config.toml
spec_augment = true
win_length = 400
tokenizer = "char"
vocab_size = 32
encoder_subsampling = 4
encoder_width = 128
decoder_width = 192
decoder_mlp_ratio = 2
decoder_fused_qkv = true
decoder_tie_embeddings = true
batch_size = 128
Rows from block 3 of the text decoder, named by matrix and row number. Rows with one number belong to one attention dimension. Each number is 500 + 50 x the weight over the matrix's rms, rounded and kept within 0 to 999. All counts start at 0. Numbers have three digits each.
# v: attention query, key and value (stacked) (decoder.blocks.3.attn.qkv.weight, 576x192, the v third), inputs 0-63
# proj: attention output (decoder.blocks.3.attn.proj.weight, 192x192, transposed), outputs 0-63
v.3:589474547510493470495545493514487472485532539514510463507538485475466492518494498511536548501524502539425427566564459502483450512418427492458438577528443518522506588442518588449514367521384418
proj.3:429564420530475461436430486414548506459461517520458512462443565572514494407529524469580552586572562472531566525412406472523515485537482594458435443420526551546469501544593561492527517484485550
v.4:499487427347429502472549531496509465468478542639364438495583508441495442563475475437476570513489430461486533458477539431556467506519476441337507429498589490440484473567495478521531510467545507
proj.4:451517577641594547606413478417568477543426433415597517561518447499580482497538416519462456487432539522470565550578525509537525529527519506599354541509432446471458548416499517503482452529432496
v.5:481535461473455516459488491507579534523492476479461458465529440521494510498488541528586529577474422474503433454495481480402566494516499453418445510475507453469516492464547500521450638489477407
proj.5:521523490492517495563496546471559519444566530428557461473477549491597485566606454458542434534508479492576483483507494509551500501528567514546473581491461569467476486554412498522627426471495485
v.6:447530584492499579507523555479510529532532474491603467554477400560440515512435411479524559525549446526477436410521522476521518483452498501525531540490532375535458492506586507602538480466477479
proj.6:472497426455562463470494472457450376497365478506465482509452503468406529441472524538601488499434454501541558487472466496405462549455598463500480527431419609425597513511462531442472497530442497
v.7:455499516502467480494501453459525454429522461453466517563479563508520499471469425544490410501528436518458472475553508501436401501438442579502479431439567575546510541492474534428497563594539486
proj.7:572427541600534603571526564459504573427471447563577459491504517462474468522521506532530599462517529481485588467429513562579587459516545435498446499504477471473420505516520498535487443450487397
v.8:472541464486549485470429503471499523433505479568495513387505547513578484495436347469479518508479440466658479527450459536597589411471511482564481448486428531538595602466490527425593508486417491
proj.8:518489464479455448527526531498513635557514556519389523518507412519473540533640475592517550504542510566456512432411442508499539512520402562404486500487552448449508409479504538571500542520558552
v.9:482517448411392468534418550403540453491493525478524550506529433376602403488547528522482508506524571518491467554452480486598507521581502541507413550511536536533514618498552462439491546499497532
proj.9:543426595538452566483513517502488507447484552520443460497473489457475555541444412551438392554528494531480476523579506490458557523437465467470485467566485495488534421498466501564431540575442509
v.10:426564542458450491467570516569426537630442419447448565462499525391499526496460544465547503507540502529577482482533495576445576500480511461499499576471502520542486510405545569507553454534434532
proj.10:586410443441503517531479494522585522403538526485536518519456536457448508432541515551508541562523497540529548451530526475463465420421461507475530471421484483534546562533527424501518652541452447
v.11:491530523524532506501487512553580477511392462629523526482423420564495445583521613386585530533507477441476580482424436480514460520560453478562502480568484532452608564466396422504495508531435522
proj.11:465433495416444443611609482494468553497565602453547475525563546407477499549479536606435488494546559543519537475485589558491535488441556445499374551447472374474488494509451464452506441467527543
v.12:573538464466402439565463525468472448485475383522392512463494544464471574557576488596505470591618542554397447509607517524492543462479455483414526527550580506450531512513456423487552508491495516
proj.12:448449590494517597478432482543575556423479477520511392473624562419392417464499498491476472413418463520558572505461488414535535523492536514573484431527561548503472384523573490551510595487523423
v.13:500496555475561525578540556501512508461535539489468465490415396455550558443474517511513531420507492438511501513534563546452478423454540618547484510406499600570536457542539376406540387508420475
proj.13:502506465455473490407490478485489518438547492513528560452546477492423479443590553370474481598525543584433489568446534454496529505544488598623511541476553480577609552433542499443534531424559514
v.14:416544585489522534447574473507490564499501391503486524541507521459521486573464480400544509489558504495492562547463520560485416412570556521521497439569480519439468505534451463538503457474539512
proj.14:512424468427449538501408493557518421465557530602510454518594510498434455493543548659514560399440507469488478594543560568542485582540546513517510464510481490455564503476548533454520423479426484
v.15:479425549543584391507583498503516461480470462501493510462470579493526498509383469480460433540488537419584505466509577450525481469470423529489495545498486427458488521491487504474494504511519554
proj.15:499540419459514520504459543432419538493463489502490497619529473569470507556518556531508504492474415567502479569517457501523582467518535551437504481434523518559407486566454499477573472503503453
v.16:538518513547469490411396587488468537536465454519473524554523547519474509418527495561547490382503503547542602530447510547505482522467431427469524505430565576473418540417346495519466520443548469
proj.16:605476544479518551497497476559497410550441589461549505445480475461499559529465449459539466525474459463509434486416569417506489533506540575545440521590493539566455442518530478451489502571461518
v.17:510466497532509439518520512489501534514464595647519498504467480521546549499471488469624433547478510584470525487565572467512478508488510626497498451471548510484467442459466493518554551470540596
proj.17:502510515535500461554545493472472452513519470461518510532468599462465512395483412525500526501502578527538488448449407542519471457521583464515508619517508449452504502496548499514616532527452396
v.18:467517570476416524548528427399527486480479513425466605483592628565520475557562499664555514501507464467462511465548546611499429556426629478533414478507371480510528541546541444442493437508520525
proj.18:503409461489548485414581420535500511439557454547494417536442477529567515487462395408547487491528453445424484473465490460568441481559479516479625482484472541480510519550437495598485588524516558
v.19:380542533501447525523457519494506435496448510476499540552436503458392501517538483514505518526560569518436539481490486484459540526505566546514383528478543527492494475537405617515545501505506513
proj.19:539445517459482491465518482536517562560514452484505468543466533560499440534447482524475502528414494482571516435533438492506521483549491436498524446570426409550426518480550426517489484486462445
v.20:501554452501533446545471474433621432524452520464528546508508477413559519514401505567360551545578612568491561542487517491499536498542512503530513547540508527586471461457487530521428570514516392
proj.20:425475599506409495365467556509509524487589551551528518516489513456468543422529505457597446575330366466399570505511497512520428538509440505547555454502502458524484518512560481550492449482506516
v.21:471420461539502455535507497510519571502426528382522511558562571386496482502511465472561371602503497494512555510523618545530456449490478488513491491461458514544516465528452575437575528536613446
proj.21:473510475505458582515509468563538442581581471521567587386481489542435473591478480640448523494477503396397464387483471471531583454513485555469604460521559458539532462400498478537518581535446451
v.22:515541480420535525554447396545515434538506389488468524462548516464516489572511467465594553415443448529514573470476461467464476533485394539514510529424521519516465539447523522410442671513530541
proj.22:444504544560476464477563515431595484387478496526483453548471535499467512550488403467532542550555496518487505453474561510555482561402647468451541478541558490484486458530465436532448413532551547
v.23:524513476505473501461465494412491487617375509464499432471519561453522539504433553529441468514579443517497574469509543535490593541615512484622572461440509540555464509538539482548551551468403513
proj.23:476456543533525435604533525509525479457545475393460510525406405591453430513517376469554502546460500504518475502499501460515543485459573499453469481623492486501522585484512465521500584521554511
v.24:464531458526493538439520624393488544459553582600536473559557544561472424436467571563462536477519499457480453487485517482549492438452599520470533454534546365514548466429488529477462584509538467
proj.24:557568478469531484443528507592467454531486485455553443557539505383469545442472451449585428491483499585451557533473493529558446516488415442485472559522444576537456547516434495549478428458458476
v.25:512422466475495451433384448627600480539488465527502467471395420557518562502560527485479563460510515423505463421492542499566631462500463553464329502526513576460520558430511456543552496552506490
proj.25:504540483448455581556494547542474553501459547510509578474595544423470520464454518538465542547572562549579491593534467509418460481488526540432579472521512515540498405602498379531471449503495510
v.26:550406550483539448572587555603533437468510500466494501536454527430456506446394440535565599577565506551519584492599550529460505560423573483536484510507492484387499442526512548453565502516514441
proj.26:455523494475424504419544498487560517515436487531522544535612482474544500435652468520461462501439482409506425543443499495539543437538549534450483470418445599565523559483543509490482430461455559
v.27:545496507551489540497557575458527428638547527553477470321370545477507521578583472518493478513568446534467480428456462460492497532527476557560530473486413369428569469471582529446619499600505454
proj.27:520558476457411553434602429559484521444479540508503442573572545521569402387504487561542488387414554485482557456472589419477564455410630469535532508511476539486455543529529489445444568418445487
v.28:580430604417495436394441479495484555565572528545468489472524457454421483573548457579582503530487537547483588531521403470588478543491506487495474502512455519558545527474465578507432515454474474
proj.28:559502475556498586546511469505467384358381532461507494432529532582494571443537482438504530458488509444500413451522509444442525490417475539551517510505537531568519454537543470536536495524506485
v.29:539524548485515479463538441549550573464525503517404549405464423423533399511532455529484539612455505438467525391516521537488476508673552542436432502449440536358557480550524515601504497514523543
proj.29:451448523463526463577510500436558507477533509554488519586600542597482492437497584475491401464538518561512468466508422467432505395511533525494522466532493470623468484494474463461474487523486473
v.30:395518603425492568516483461501622495487418563445452588441460503555503480478557574379500461498519527412468546404401506479505468479353437517517479473459478594458444591522460561503487461378473502
proj.30:577452456599562561472462469348390500434437439514550437512533524483445529586491519500547458502440460559487464537550357598578494594517459553493478506495602454502542507537489441392519497521558476
v.31:499444417463485413482551433525548509561500523475486533485506563562459602415474416369486589470494475461522560514522511449547516546494488484530469499502522553540666457541436455447429521565533570
proj.31:466553539548429476523502537490433497468479500385585487602518455424544458531519544610553463492604583481477554561484492443520437455545478439486439550465475489609476425517438512552520463555431471
v.32:524506545422575469576494488521460552443446499500482433553512545534440641464519493488457477431474482477537507423444500545493490508484464445558455432477405497417521498502461502471539491455502570
proj.32:543503431555492526454445475403498508509613473460572431555528461445438480480563508558497556495583461513571494525552525505461483517581578485527578589500566494442581483521499421465512558564478560
v.33:559521508503442577465569502407464537478484584488551505534444437457528489524429557556562439434501462495517580513493516540624453470442532494541440541512561555468545454543457459583472433431490483
proj.33:474432430476467422505458540428485450472472462494490514462521608594490461400401531499466481515494635487574395525477563494474490477538497484405556500480454471535503470451477544515514526554539600
v.34:464426568496534540444460489562485472601568630412513503589515543534510557479467465489609543508578488491567443579483445453546413453554545402534429543529519509487563571523496629465486467426529425
proj.34:534591558446475520349611465531568472583425493587469522379581407591466466428500491513489487474483552501397450421477488560522561495450514498478476474516466501534488455576500444519533459500475507
v.35:494505460507480545529472437408431372392525459427500570604455492497460433450482535517563434483459514416398578412564517485512532434511504475611462574498542491529542481515492544408467506467487450
proj.35:466459499421421525540583490553566502543481428503558459416407524534505509585459481382526510525510478527507399492536538489499535483472504466516533495441474447502551514512491436620612449451599484
v.36:437430401533580496492549489529473550422518584392491508495516492575476579578517469510596589450493499468601582454469474468529465468490470464456506491566443500520391488446489442523514413504575485
proj.36:493601489525466493465503511521493386529481535514457522553528441380551451549464398444554474440533523476541389436562481491482555629525481483500563587471504542519553501550432553473514562475505503
v.37:525488441450609533573463444496455523556449512500507519520510500392519493538490502595610556489469479463443400440541469513543492504588527491448409566479530589567475358458450448537483463542546508
proj.37:441540471573533494495508544476492499484551512553542501390483502588544526557479463470498431549521525516517443443500495500420507415507551468494500447433461477423518404555600460481503503556479563
v.38:482458481433478538523554546443368631551521494511521502430507544498502532558441460548455577494539534499544538442574378448462535537524509470482482551445475545489546451568407455486513483503589521
proj.38:514549540473514433468422427518523426462456547453516492628565430488524519555569525468565553458489550476497386438513606502484532552531534480567482455549411476534455472434535454484516509527433532
v.39:546479455564440527520582558424494543526548597548430447561555433474441519527497524442500456415443531506493512546532529469456571479478498520451476501511557421439464522617515492514546383551564502
proj.39:448499446427454477514431492530491538604461399462497499513455481515545509547483526445503531562532470559567495520513507452560574494577471436499474456537419583492489569506567505471501518375457492
v.40:466400409449499470519516433454487492484505493469572544549519446510457464490475511565540422509500522504548489507578480501463544496616515425509544440440406427439488510494395613547538499425489454
proj.40:545506530528538550459512458524511488500471451537408396525487512476609498505476428514512569473481439505501502500490463487464553539407507483428436566528601557564531530451537444442547565509546558
v.41:478595494511465492499494557490508477583451491392402538482544548486532534536538497465548433549538513574522565560515376509581486456637352566469418506515522436504511554452505514434510423490528589
proj.41:522452446553552544435476423426512493471510553566576442480399464508531442503490488464500415455561508457514540410540460488484536489476496493503552477520496479513461525493477468496553549462514490
v.42:482565495594443532469403473543532507508564544455514534482425563546595441453490605479494457477516546554536492377545430560478472474439479547556448409531527425494509499472498422649514535588549515
proj.42:480482510481518478540548526549518520454469539522441459507558453510388542455443485481548504503550481592606540570424443562585508437609495504429474487468466444520442569481465528408515468448520499
v.43:447403569541513436568456407494492491414493474483415439509562539509495508488463493481553424566513505525565501500493476510495523504521531437510425540410454415500492533384497456610462515635530458
proj.43:508510494572462480481575529515517620508528437462528567516466497451495534465589516524486529439548493492599457548552525539419440502458486472466488540405548591482463487593389577432503583433518623
v.44:608578442578577564533484445496394496482450498498587550449532468523498421430469547438468534486519503499510521485455513624498534507440510456396446514511426503432573425542425529462558588448508493
proj.44:411471474378494537487444503481503506454547541437369531511483516454517538594443547564508498540478525447455527387518503553435472503564531569587466504457507459558492525449577487507502510482492474
v.45:528455559540491546419473515525476488497514508504525510526520583537460522398619528484568458400450585508474489404473490542508559503510463482513497433562494445427497540502447467487520480506547390
proj.45:427397429498471476617499439520498540441465470517506463481553487473427504508390473420489525464503371458451528512519547550435532527533573497507507600510466601530477508526486500470512451471554507
v.46:468552416522519535599532497574532428481457479496470481451490510630533543502586492516510435578497580441538491431478496440533498531460486496519569475469481488517519473519546487456508463489426541
proj.46:483504475462448477526508515374453547560571414487519484566416540451480373515559466435473529477432417523503459495530381496450474444581601586519515625521440460434553574484525538536551488554422472
v.47:468544482443502548514476446468476579502554543447454523512437571421569588530462467458559531450524562540496509475475537491460411487483525505498524509515563523612489461507416524591571495446437523
proj.47:513473546456488427530475462515539431523437433622473486471450547491400549459525566521477447547496485516473530505499459497509599485537561389520494519512449420481566498407477456410473490546511517
v.48:454507608472521542384496377559515467579570424513521468519499530475588559468504502472525457523465491525434479508448631555549479447543474512512408569406572436567496524415440461451529498505565555
proj.48:475412475514530474457410429509510545436492543468467540530592527395483480576490435530412373463512528570487467477508435505431541529573545464464615508539426543474505441494569546517506544480540503
v.49:436488457473449470527543453487556527587413536416441455533475439557461505466586394510478523467501526414607546510474491462517578483466497549490462468497549451427576608520528418493429391520529557
proj.49:479478506476544522434429561515487549592518504547612480565553519495472498489527613430600565436495449523463455524443466480530405484436559455429527555529485597569495451462513521480530484510514531
v.50:490477559481459496517482478545478475501560624484451603470481470468468481566483460534533522431617504505494479505456458515498484493477504542410425499534411520504517510473498498344523475442443500
proj.50:584504505476517468479488499501580457486488491480536452506482513575563481512480499417472406517440444530440446511563538523526394487520476506458589479524561440502481531532461592599499531529431499
v.51:492479500539511534497525500511544519525456541524512468542474524575527446456485646533442497516546528536496518537539525550606431398461547539538474405449580516467417510533496466559492477539561465
proj.51:479523522479477444490460469541487477487513579488515529481579558547506508541491559468558496464456436501530497466518456442521537557514524478613453490572537470558554492336541475484524505372486552
v.52:478506559503473464530479580542543489578534456559511395435542408474491610466443623456455526482564543546444476643575486498561488481507511420537519520534596515594437448452519570543465470438436516
proj.52:484430442516483528498598457513476535514466462494454625525451604515535437504596457501453440532439518516514453412550383494487531518548572504498452492542416533401450476525475368398461516492442519
v.53:472461541544492484430463563544580506584457508508482391554425512489538472453403534486523557472541545644522544532513405448425524488569591604503557480544490509535486495548422546493537516473491560
proj.53:513540483523491512522588459537432483340539488511389591454540467497473471450542547496413438557415481480613430467512540557591568507509536427477500462436556441521469503485518470532528544530426556
v.54:488545435517430492469452439589487511504510537573538518506608384467404503499476566495621504504490534500537518561463563436526483456508459518545602568560470479440476443496614449498439528472547524
proj.54:464569500494525425532483553446496588490431472521476432470449586446588474541447485579452492438520432534462478520517446552390450508492532452449375483495473427480470515572460448478527476487439551
v.55:465502604530495485422513506453459515495501528491476526491459602502440444502480543530516474442591461487533429452401489579508544535498484628423456516500549494544600464561529677502420482538546511
proj.55:576417502419446530424436482534512417548515563546468529474543440552504577561542551582409597485543655469585566542479514470493416528549556388592569468502507442513530482545498362475451522447532500
v.56:497407479579452478542444598486527469526490474511520494470421485482556588494567506551451511517481544509488395468575534447417498431432518527472439480502462557547538405619552562476463482527536560
proj.56:467530494460619488475458580488529470511553467433496479458438489446504531473413534457470509532458488559533560540459529473548487519476521486521472457515605522432439529397478482515547597460454434
v.57:546489456456457529501543512485469482387525504433510545581473493541534461578623493473509468490520480379416492497468474528499537442395577398574564544414533551511494520474508509499489513501532534
proj.57:473484617532456553545540540572562394575558513487565557359541489521486551514551488457470542613474492501536487518496455589503508465489558510515455544531432493488514584502580427522489453543485447
v.58:493512481463567514424532510512573614506492527597536592509403543459522557549524496436499475541481417464511604485433414564534478505471530465428456538458531493511526518484466495477466492501535554
proj.58:475481465540516470482510405611415506568477549419475414515631471416468475511467453432454533487606504490480463480585421468515506489599538517485562480495478574532481458496518451515545532462557454
v.59:487442563455522463503556517589496465422556485525499479491434465501531440523520496558615563486487494409469613596446494518503513477526487620518487531488461479430527451482498536536467476442517567
proj.59:416538434504540512421484496522500542528485495459404503393463554492534490526504489490429592536526453506511450569477457548570530535497515464437504520441497439570494574539498473553508474560471462
v.60:478470484410558535489469436476467555514520542526456518481478537533426565419532516456556531473434565485517615517483444534617490489506407454611530604561511586505487524475437496532495476562507487
proj.60:521451503511622472513509445456573424545463499521537478544545511472605453517581577475507475524587513473391459533537494495482615536482535516504540496470535576468523569529503480444560571435562518
v.61:456502504416433583574503472550454524537494527485550546491563540651530535561420508407407445487462480456382521488530508514582530460433604501466513522562592518507572392522411577478520550583509462
proj.61:560532511523501581421489559469488472521523489532515473486484495464542495435548521549450531490589513443543403604546527473372496463534495452586454469504443512529489602423545402525559460445466498
v.62:490548477499466565555504454485538534466451469564433542491510597449508566500510510557452482441449504521491513434502461503525401476569410497507515459495577521466516560420400538436459462592504510
proj.62:528495476469462515418454613546479467493556465451546540492510482433519456548457490570578484537570498502559490571531597463528405495516533526637563482544541597423454545565601518500517506429505468
v.63:465551502509463421509503469477550626521518565462404514544448598465605548483416543517515491537413474555477573468571555456531398547539485407574480466484505450459453506595515583470506574548557532
proj.63:494515417483534601532489460456520413408515538574530507453577459520365482480470580514463531495490543452547553444445509529494528445381451555456442452516560592554494577473423453523539511456492464
v.64:523507590541514460547505493451514520534491470523523497547628559478594531597539428581428533530507568551571547446552416482510512603558491602525461505480464507532531424475517538448575422445546430
proj.64:493498481379482487550519473499435535572422535460461521536494514553549586466539490445562515496505506486485622517417556575462506496384512487543511486477491586482507513507484518530520493438507523
v.65:467532474481524573571494473431604521499467500473492483486492530524613428394553513583511450546541456444486510466512472501431455475512503550494511642501472526556474450430583509438436530596541581
proj.65:602576419502508519419502541504549427540499521364521492517546499543468614552484421490465522401414512511370462507490503514555565514560604483563471488564469508429479529516412476531433465397508426
v.66:447464425402453537509420470504498484518496413411526498512484528534361462480511531445554382491401370488440584462513530458453611535415452540534555561558515437511497454447538617467530474524434403
proj.66:545564585453510503522559595452482529449547483550515555536510412474595591445496487535467572450650590543547387535374549524483446559549479526389449395562499503453468478523469455493510449524513554
v.67:460428598532489452493530475490512536485481485421517499441375486598441498529582471415530479522448533563525421462396494455530495401448525555475490472520486578591513510529470548488523542522499520
proj.67:429475463462510492509442519532528550473479524602452412659532446515585521469474605544500445583475448448536538569559520458439559511560433480458527572460495497407526538448442470510526482519507487
v.68:485439469503453550452423552422538606498426546480500509503537468523488446467487503538495440514531426606474490498486539436459508576487537515474507575455482545558516453552504511519448527535469521
proj.68:510556568430496477507552490492466487542564546468517585542513522509554538584473493507553453570486461441482524520434432514505451497479528553460436469535446534482484489555533368406466474494462497
v.69:601481533461559467450591485489451472482523541584462494489430497410428466508511561515508438421470516553514476452504551438413486589553571547483541583597543483483492460578616550457458366441586553
proj.69:465506382523404572548518443481523395413471507463434437435482546508539490440484528436514583456442526505528437497430516616539505448480502522558536568368479463463504474504418489549489496513529494
v.70:526533564522542556512533572452449600601592529483556479486562500436504468432579476538472533537496527506457460526503510503578541535540494412544561468592546424450509517398536501470417476470455393
proj.70:549399463555463545476469506439511484510494486435478611595573553613507515520589520559494534455555557529442532486475516431505444523465504491517540529486528577501455523559536454536489486547444522
v.71:472517608461459480436513539469561465529588526543429533470464481469550466486566554489620441401517540478554492465502517535525567492473548500536517484401518469520454525476560543603465426504481384
proj.71:534512482447430461474495441525491412517509463482535451520510470504565457549482507553421508587452463554524561560425474460541410453572461495393565530530503550456555475445529436493459537549436480
v.72:452447528429496483448616490414450409429508494548499459560545545507475515516492558565556419485480477626447483407459575512448495388509472443601520529650466470511501455527459524522533491466528431
proj.72:555384552513555573526449513548564469493535442505450465485442393425537473541499570439443550612443506536567442543539438573443464577506539464547499538427483478547492509447550598462466476429473488
v.73:473560502503413515557522416601525482522488524421572477526553554499536535486449464511474474479472442545420502529537524550501417486626518475523499474553516504470478549609439512635520513397468503
proj.73:531419549490498532411476572514415504466469448510470560517468466515485546585510568571569450576479546531582471521447488448526550464461494573549453366579534507595546479428541505456437453486524475
v.74:384508423511531464531432560376531524495533458486525513431512511542506427526561581569511427534526538491470506625420475478565517519374522482503512451535478378512485404558482523482474499451549487
proj.74:571492600545539487498465495499470506406497529519464476545578580521446496448467457515497686545490457611498501512520498499500446445518513493488430548551418599450549464436452405546543575484496507
v.75:536534554572530528572519527613464617360527426446503491548516478560574476534542491617530447555407474527569490497312511498454564532451524499586538512502506475553473612476513498434472544477604390
proj.75:428469488495495511426559495490529507473501518586507493463502525600472554530534464446458561447480534529482502544562487485531373493456513539555539532521535541506550412453534503427483482547372538
v.76:452414545523406490570512537507506477488618479554596556517486407469504468500445432511475515551475574459531487512543568508589507455545534511494438477473535536533505424532556495475534490553479574
proj.76:519493441471503495471403537478484452567503446531542465482528523410494534583494602479461569485451417487520565574463495537408481503566416465423467416509441463479565517525472535515516470511493427
v.77:417479588468453499490458464551445521592544576434467484433502420472639524413498530417452455511497383500484500534586496532529509549520489531535504564476424534533461439523503444572455429591500614
proj.77:410515373485463491532492477523479481478507435578582537576524469470490416526509530570528518496513530454522492561482434535520524522559475495384418434467521553495519469542480446468496558497517468
v.78:587467519498459482476490545497484470633514474516518480575544459533479491521497605579490503491532445565511407530524576485377486537531501463486593437522570518561499496551418439524521466550544536
proj.78:483475502514473588513394448447486583417475460535422481475474557440506552453462509465423472529524513455549535477504506478495488495540465520515420483460486485448443495485589563527496537427427441
v.79:502445433512551516505530555495451431513524436520521539475483477567577503521530479474483433547492410493496567462527580482487529522507511509514496500443465463526489559533497449568494464460489673
proj.79:455639494510400535581454490562461540477505454455517475496504479420418488480432532534527461438513514540472482493434452428552530492518444551574485446573557581502527521450487430537543455541451439
v.80:488572552530507469536491485595497552472454477573611572435464592577648520561561464524534458480533440536504445521573518531540574508538472441463569528525497489521535426415503518535431538473457499
proj.80:516536506423463498504504502495522442482553515366422455440536475486492416468406484492461563553580497471476495537449510475484585500531493576484499530451447566404408536467549451540572479507461399
v.81:531531474385469434480497413494454500556464493511553465435416460539437461466431498456472398548511448508459477514487512487524486450497519453659553493545558467567448469430567522410470596524503566
proj.81:471564558547501527542501467431460518507505499477466453577521502405447543520502577486506534435421615488500468473427520511407550503436519578386389487534405541441589590518518514448576407522630564
v.82:475506504462607473536484538516426484526451452585564517457523522469531507515479530532470415511542439510410517541522513591564502457455476598563483483538500523523516529463520511469459567485517494
proj.82:490543482537445538449549482458434502487503465435481500454584555523480502492550450525559433496461496493539493523567517392429459584465582498464627441515466560561494533588594495548542429556518399
v.83:436517468467560524524538461459438501557442433462594570624511592471583405490485518428519520473425489461486478473487502414551503512357581537332491430586455566578479437499473511509478454441583480
proj.83:542472494502496437486452503502500643456489617508427450455529384527498577451528389486528492508570550544510487525472488575373495469513518531524535530510629447503495487523467458494559530428399499
v.84:628462421477573474466555457538479506466495612520482484443499510490513510561494503528423526464447484590481536563563533470469465522467531437466547435557492518475480556563519435608486534512517485
proj.84:321517523499496491505420425453458479559508427560451430570469449524556471457478531453520472554501472425562434461465428575525565524496521588566578493480541477538532442495529467461500541532504472
v.85:442461575458510512466531477500538486559563623499446511518554425528505506559538503518497585382512454524549562457604614475407429445430512503632549507560527547473614506492557500545521474419623475
proj.85:445445524550515554492565447474594480412468541454504490437446645497520516479435457566535496507493501556502481596513396573472491393552505466456529478410440441551477459475525587496517499513389492
v.86:489482479548446492501467549570542438476524490390527518527589463561508516537488409476495526496468502461510464509501548491397413472510459438462517556590438434470504437492489522499491515419414539
proj.86:504438530558522510528467488555502474537463470536405483466436475552510523579596504472515504494496440571566489471513395490498524480521543543411422503490604545511467455479482478558491406517553476
v.87:521407531484477517534459537544521597476458523538489443408451411534537555471459478515507461495492424521483506472531596539536521439462500482369454502387494473458506407502470579571538492455481530
proj.87:445548402460552479466493531580414495516594422517485487544602489424442442468467508453438541574512488476513581486481379507486479537504456535532516490512484483514537581502472493485497461513546570
v.88:539506508517502477533472489456537579490516403542515358505459524496391516486383537496534409503536516566480547471485464545416511501546512501511572392544536412470462424462510503538467495526448435
proj.88:502477545567606546471489549596404374416522537471552567502537493456548452496558482538402571516508557459564463469519489538591551415505527531511525538549475520528498506496455553469535553502531448
v.89:549493490469469489483368531482472498471443513559528492549500485508535448563521517435534559539419443599515502519438464516513477453468555487484496528505475502560456448486402540486518418493475445
proj.89:532460651485434424479520435495542569521526533454555560561568519511443514525513516522415521556513563389497535462508367550433491498506506528478518484507437484513540493455523485592503586482618514
v.90:502513501580522510485544509482484473543625493485518502437472555525504489469558542571419433519541424456537479500436514555550489436499518487409421506527589418458511498463492419559512535360550402
proj.90:442493629443452475581472529482563482519457650547431531537555441441546478488511486535521572497457524510537547431530545391479408524519473434506587426528559561567513494555505560455484486577465444
v.91:510482586494534485435464469506489594468453523536464554549461487510511487568454493504537454455551408465470543496493510449436430407537506577556493434524445596553502607451484532530593561420516504
proj.91:495431473497578507535473410506549402506545520463572438469512503525373531555519445480458445509452526415465541389488477596549632501454579495563461530496530493528463492533551574581511463536500559
v.92:417472512474441463498446485561520483547528490481520494481537492513502504472434625532502460494509564467487489496505447514506541542449406470494445556558541634501502514450503492492539428465508454
proj.92:582471559449515506544498615529533435395413519482467525504503494497551464460562430475559469513520457475510520451489552468525507530562470536519437421431522567374381551475523527552470499524570596
v.93:571492477467579563499533510608519472505532440560457451522417457490486543582441523488435491560509464516485464485414511492451574462494420507397446464563503570533473466508613490428416484499460454
proj.93:481529550519453488516481580501378516571460561467521517479478517514496392400538519491427480462582553477481494550465528559517434552521496526585564462418452484524552456500519495469573563503499582
v.94:547554490539512473510495458490597527499519473558398515521563606478513442498515469477435543462541489507400467550561485396535431445471529589462458404394506534449464480465435532570481471625401529
proj.94:529510477498500461492493479495418445482520562537574509577387522548480513448544517495468585454452557561576487447431540539522523602439526522485532643620571462516526476563458571467515563399479448
v.95:511562474465498573517481528502481473434547504532602547393448368493514438555460520520558469557466445540596479528515510457456444594537463435461477534555468453521561512471450453571527533455418443
proj.95:429456514461457452561493481507484504523488464520421529573519614553406546471439413547509461525541474506402510504525534512484451530552469507420474510453483587411503496537445467516623343528581489
v.96:462442487528468522511505576496601495515493554488511501534488465534467532554454502499532550460456427502555433435577536469485426513463491418502417586525563526406486570588429525516599447660546494
proj.96:519524603488505421479536456494430556452547516525455504474592497541563476534529556486490498512534522403506373431428479481426450517458418448531500464459449437520528516527547490549520512510505484
v.97:523494457541487560542529538547457509513488487538541582421539503509434527464511636451449419506596477424442558502467532562474476543457558549592474492524491470514565476520511526528454500449498486
proj.97:568502502469529489454506536418525565489497544447538387481481522576489484549471453632443495495436483522575525478563469518549529530520477482576535463541455520492403514438493447517523417533538475
v.98:524534440548496531523473457425477502389408522529532564532562560474538503462497563394487585535555477490460526511506452547410480477532446556548428499502546453456493438505502516548573516511551522
proj.98:537514519451532477555567484558510533564496502452508443534478509544467475538588476592486462546488448545464562437475537585494511559553452466482444481540474454447481593422564446511474481464450462
v.99:486480491496532478500449483487514492445523477510474487585538551485538523555494442581526496452568506450451552499492550405543450482489486604496515409618401468463511429560436499508592512562592451
proj.99:551570541511485463474518535481513449602426477516472464527514493517548512420480501465437563519495509546456508513390505538382569525552549415557536552435464509536500486438488475483465456569422557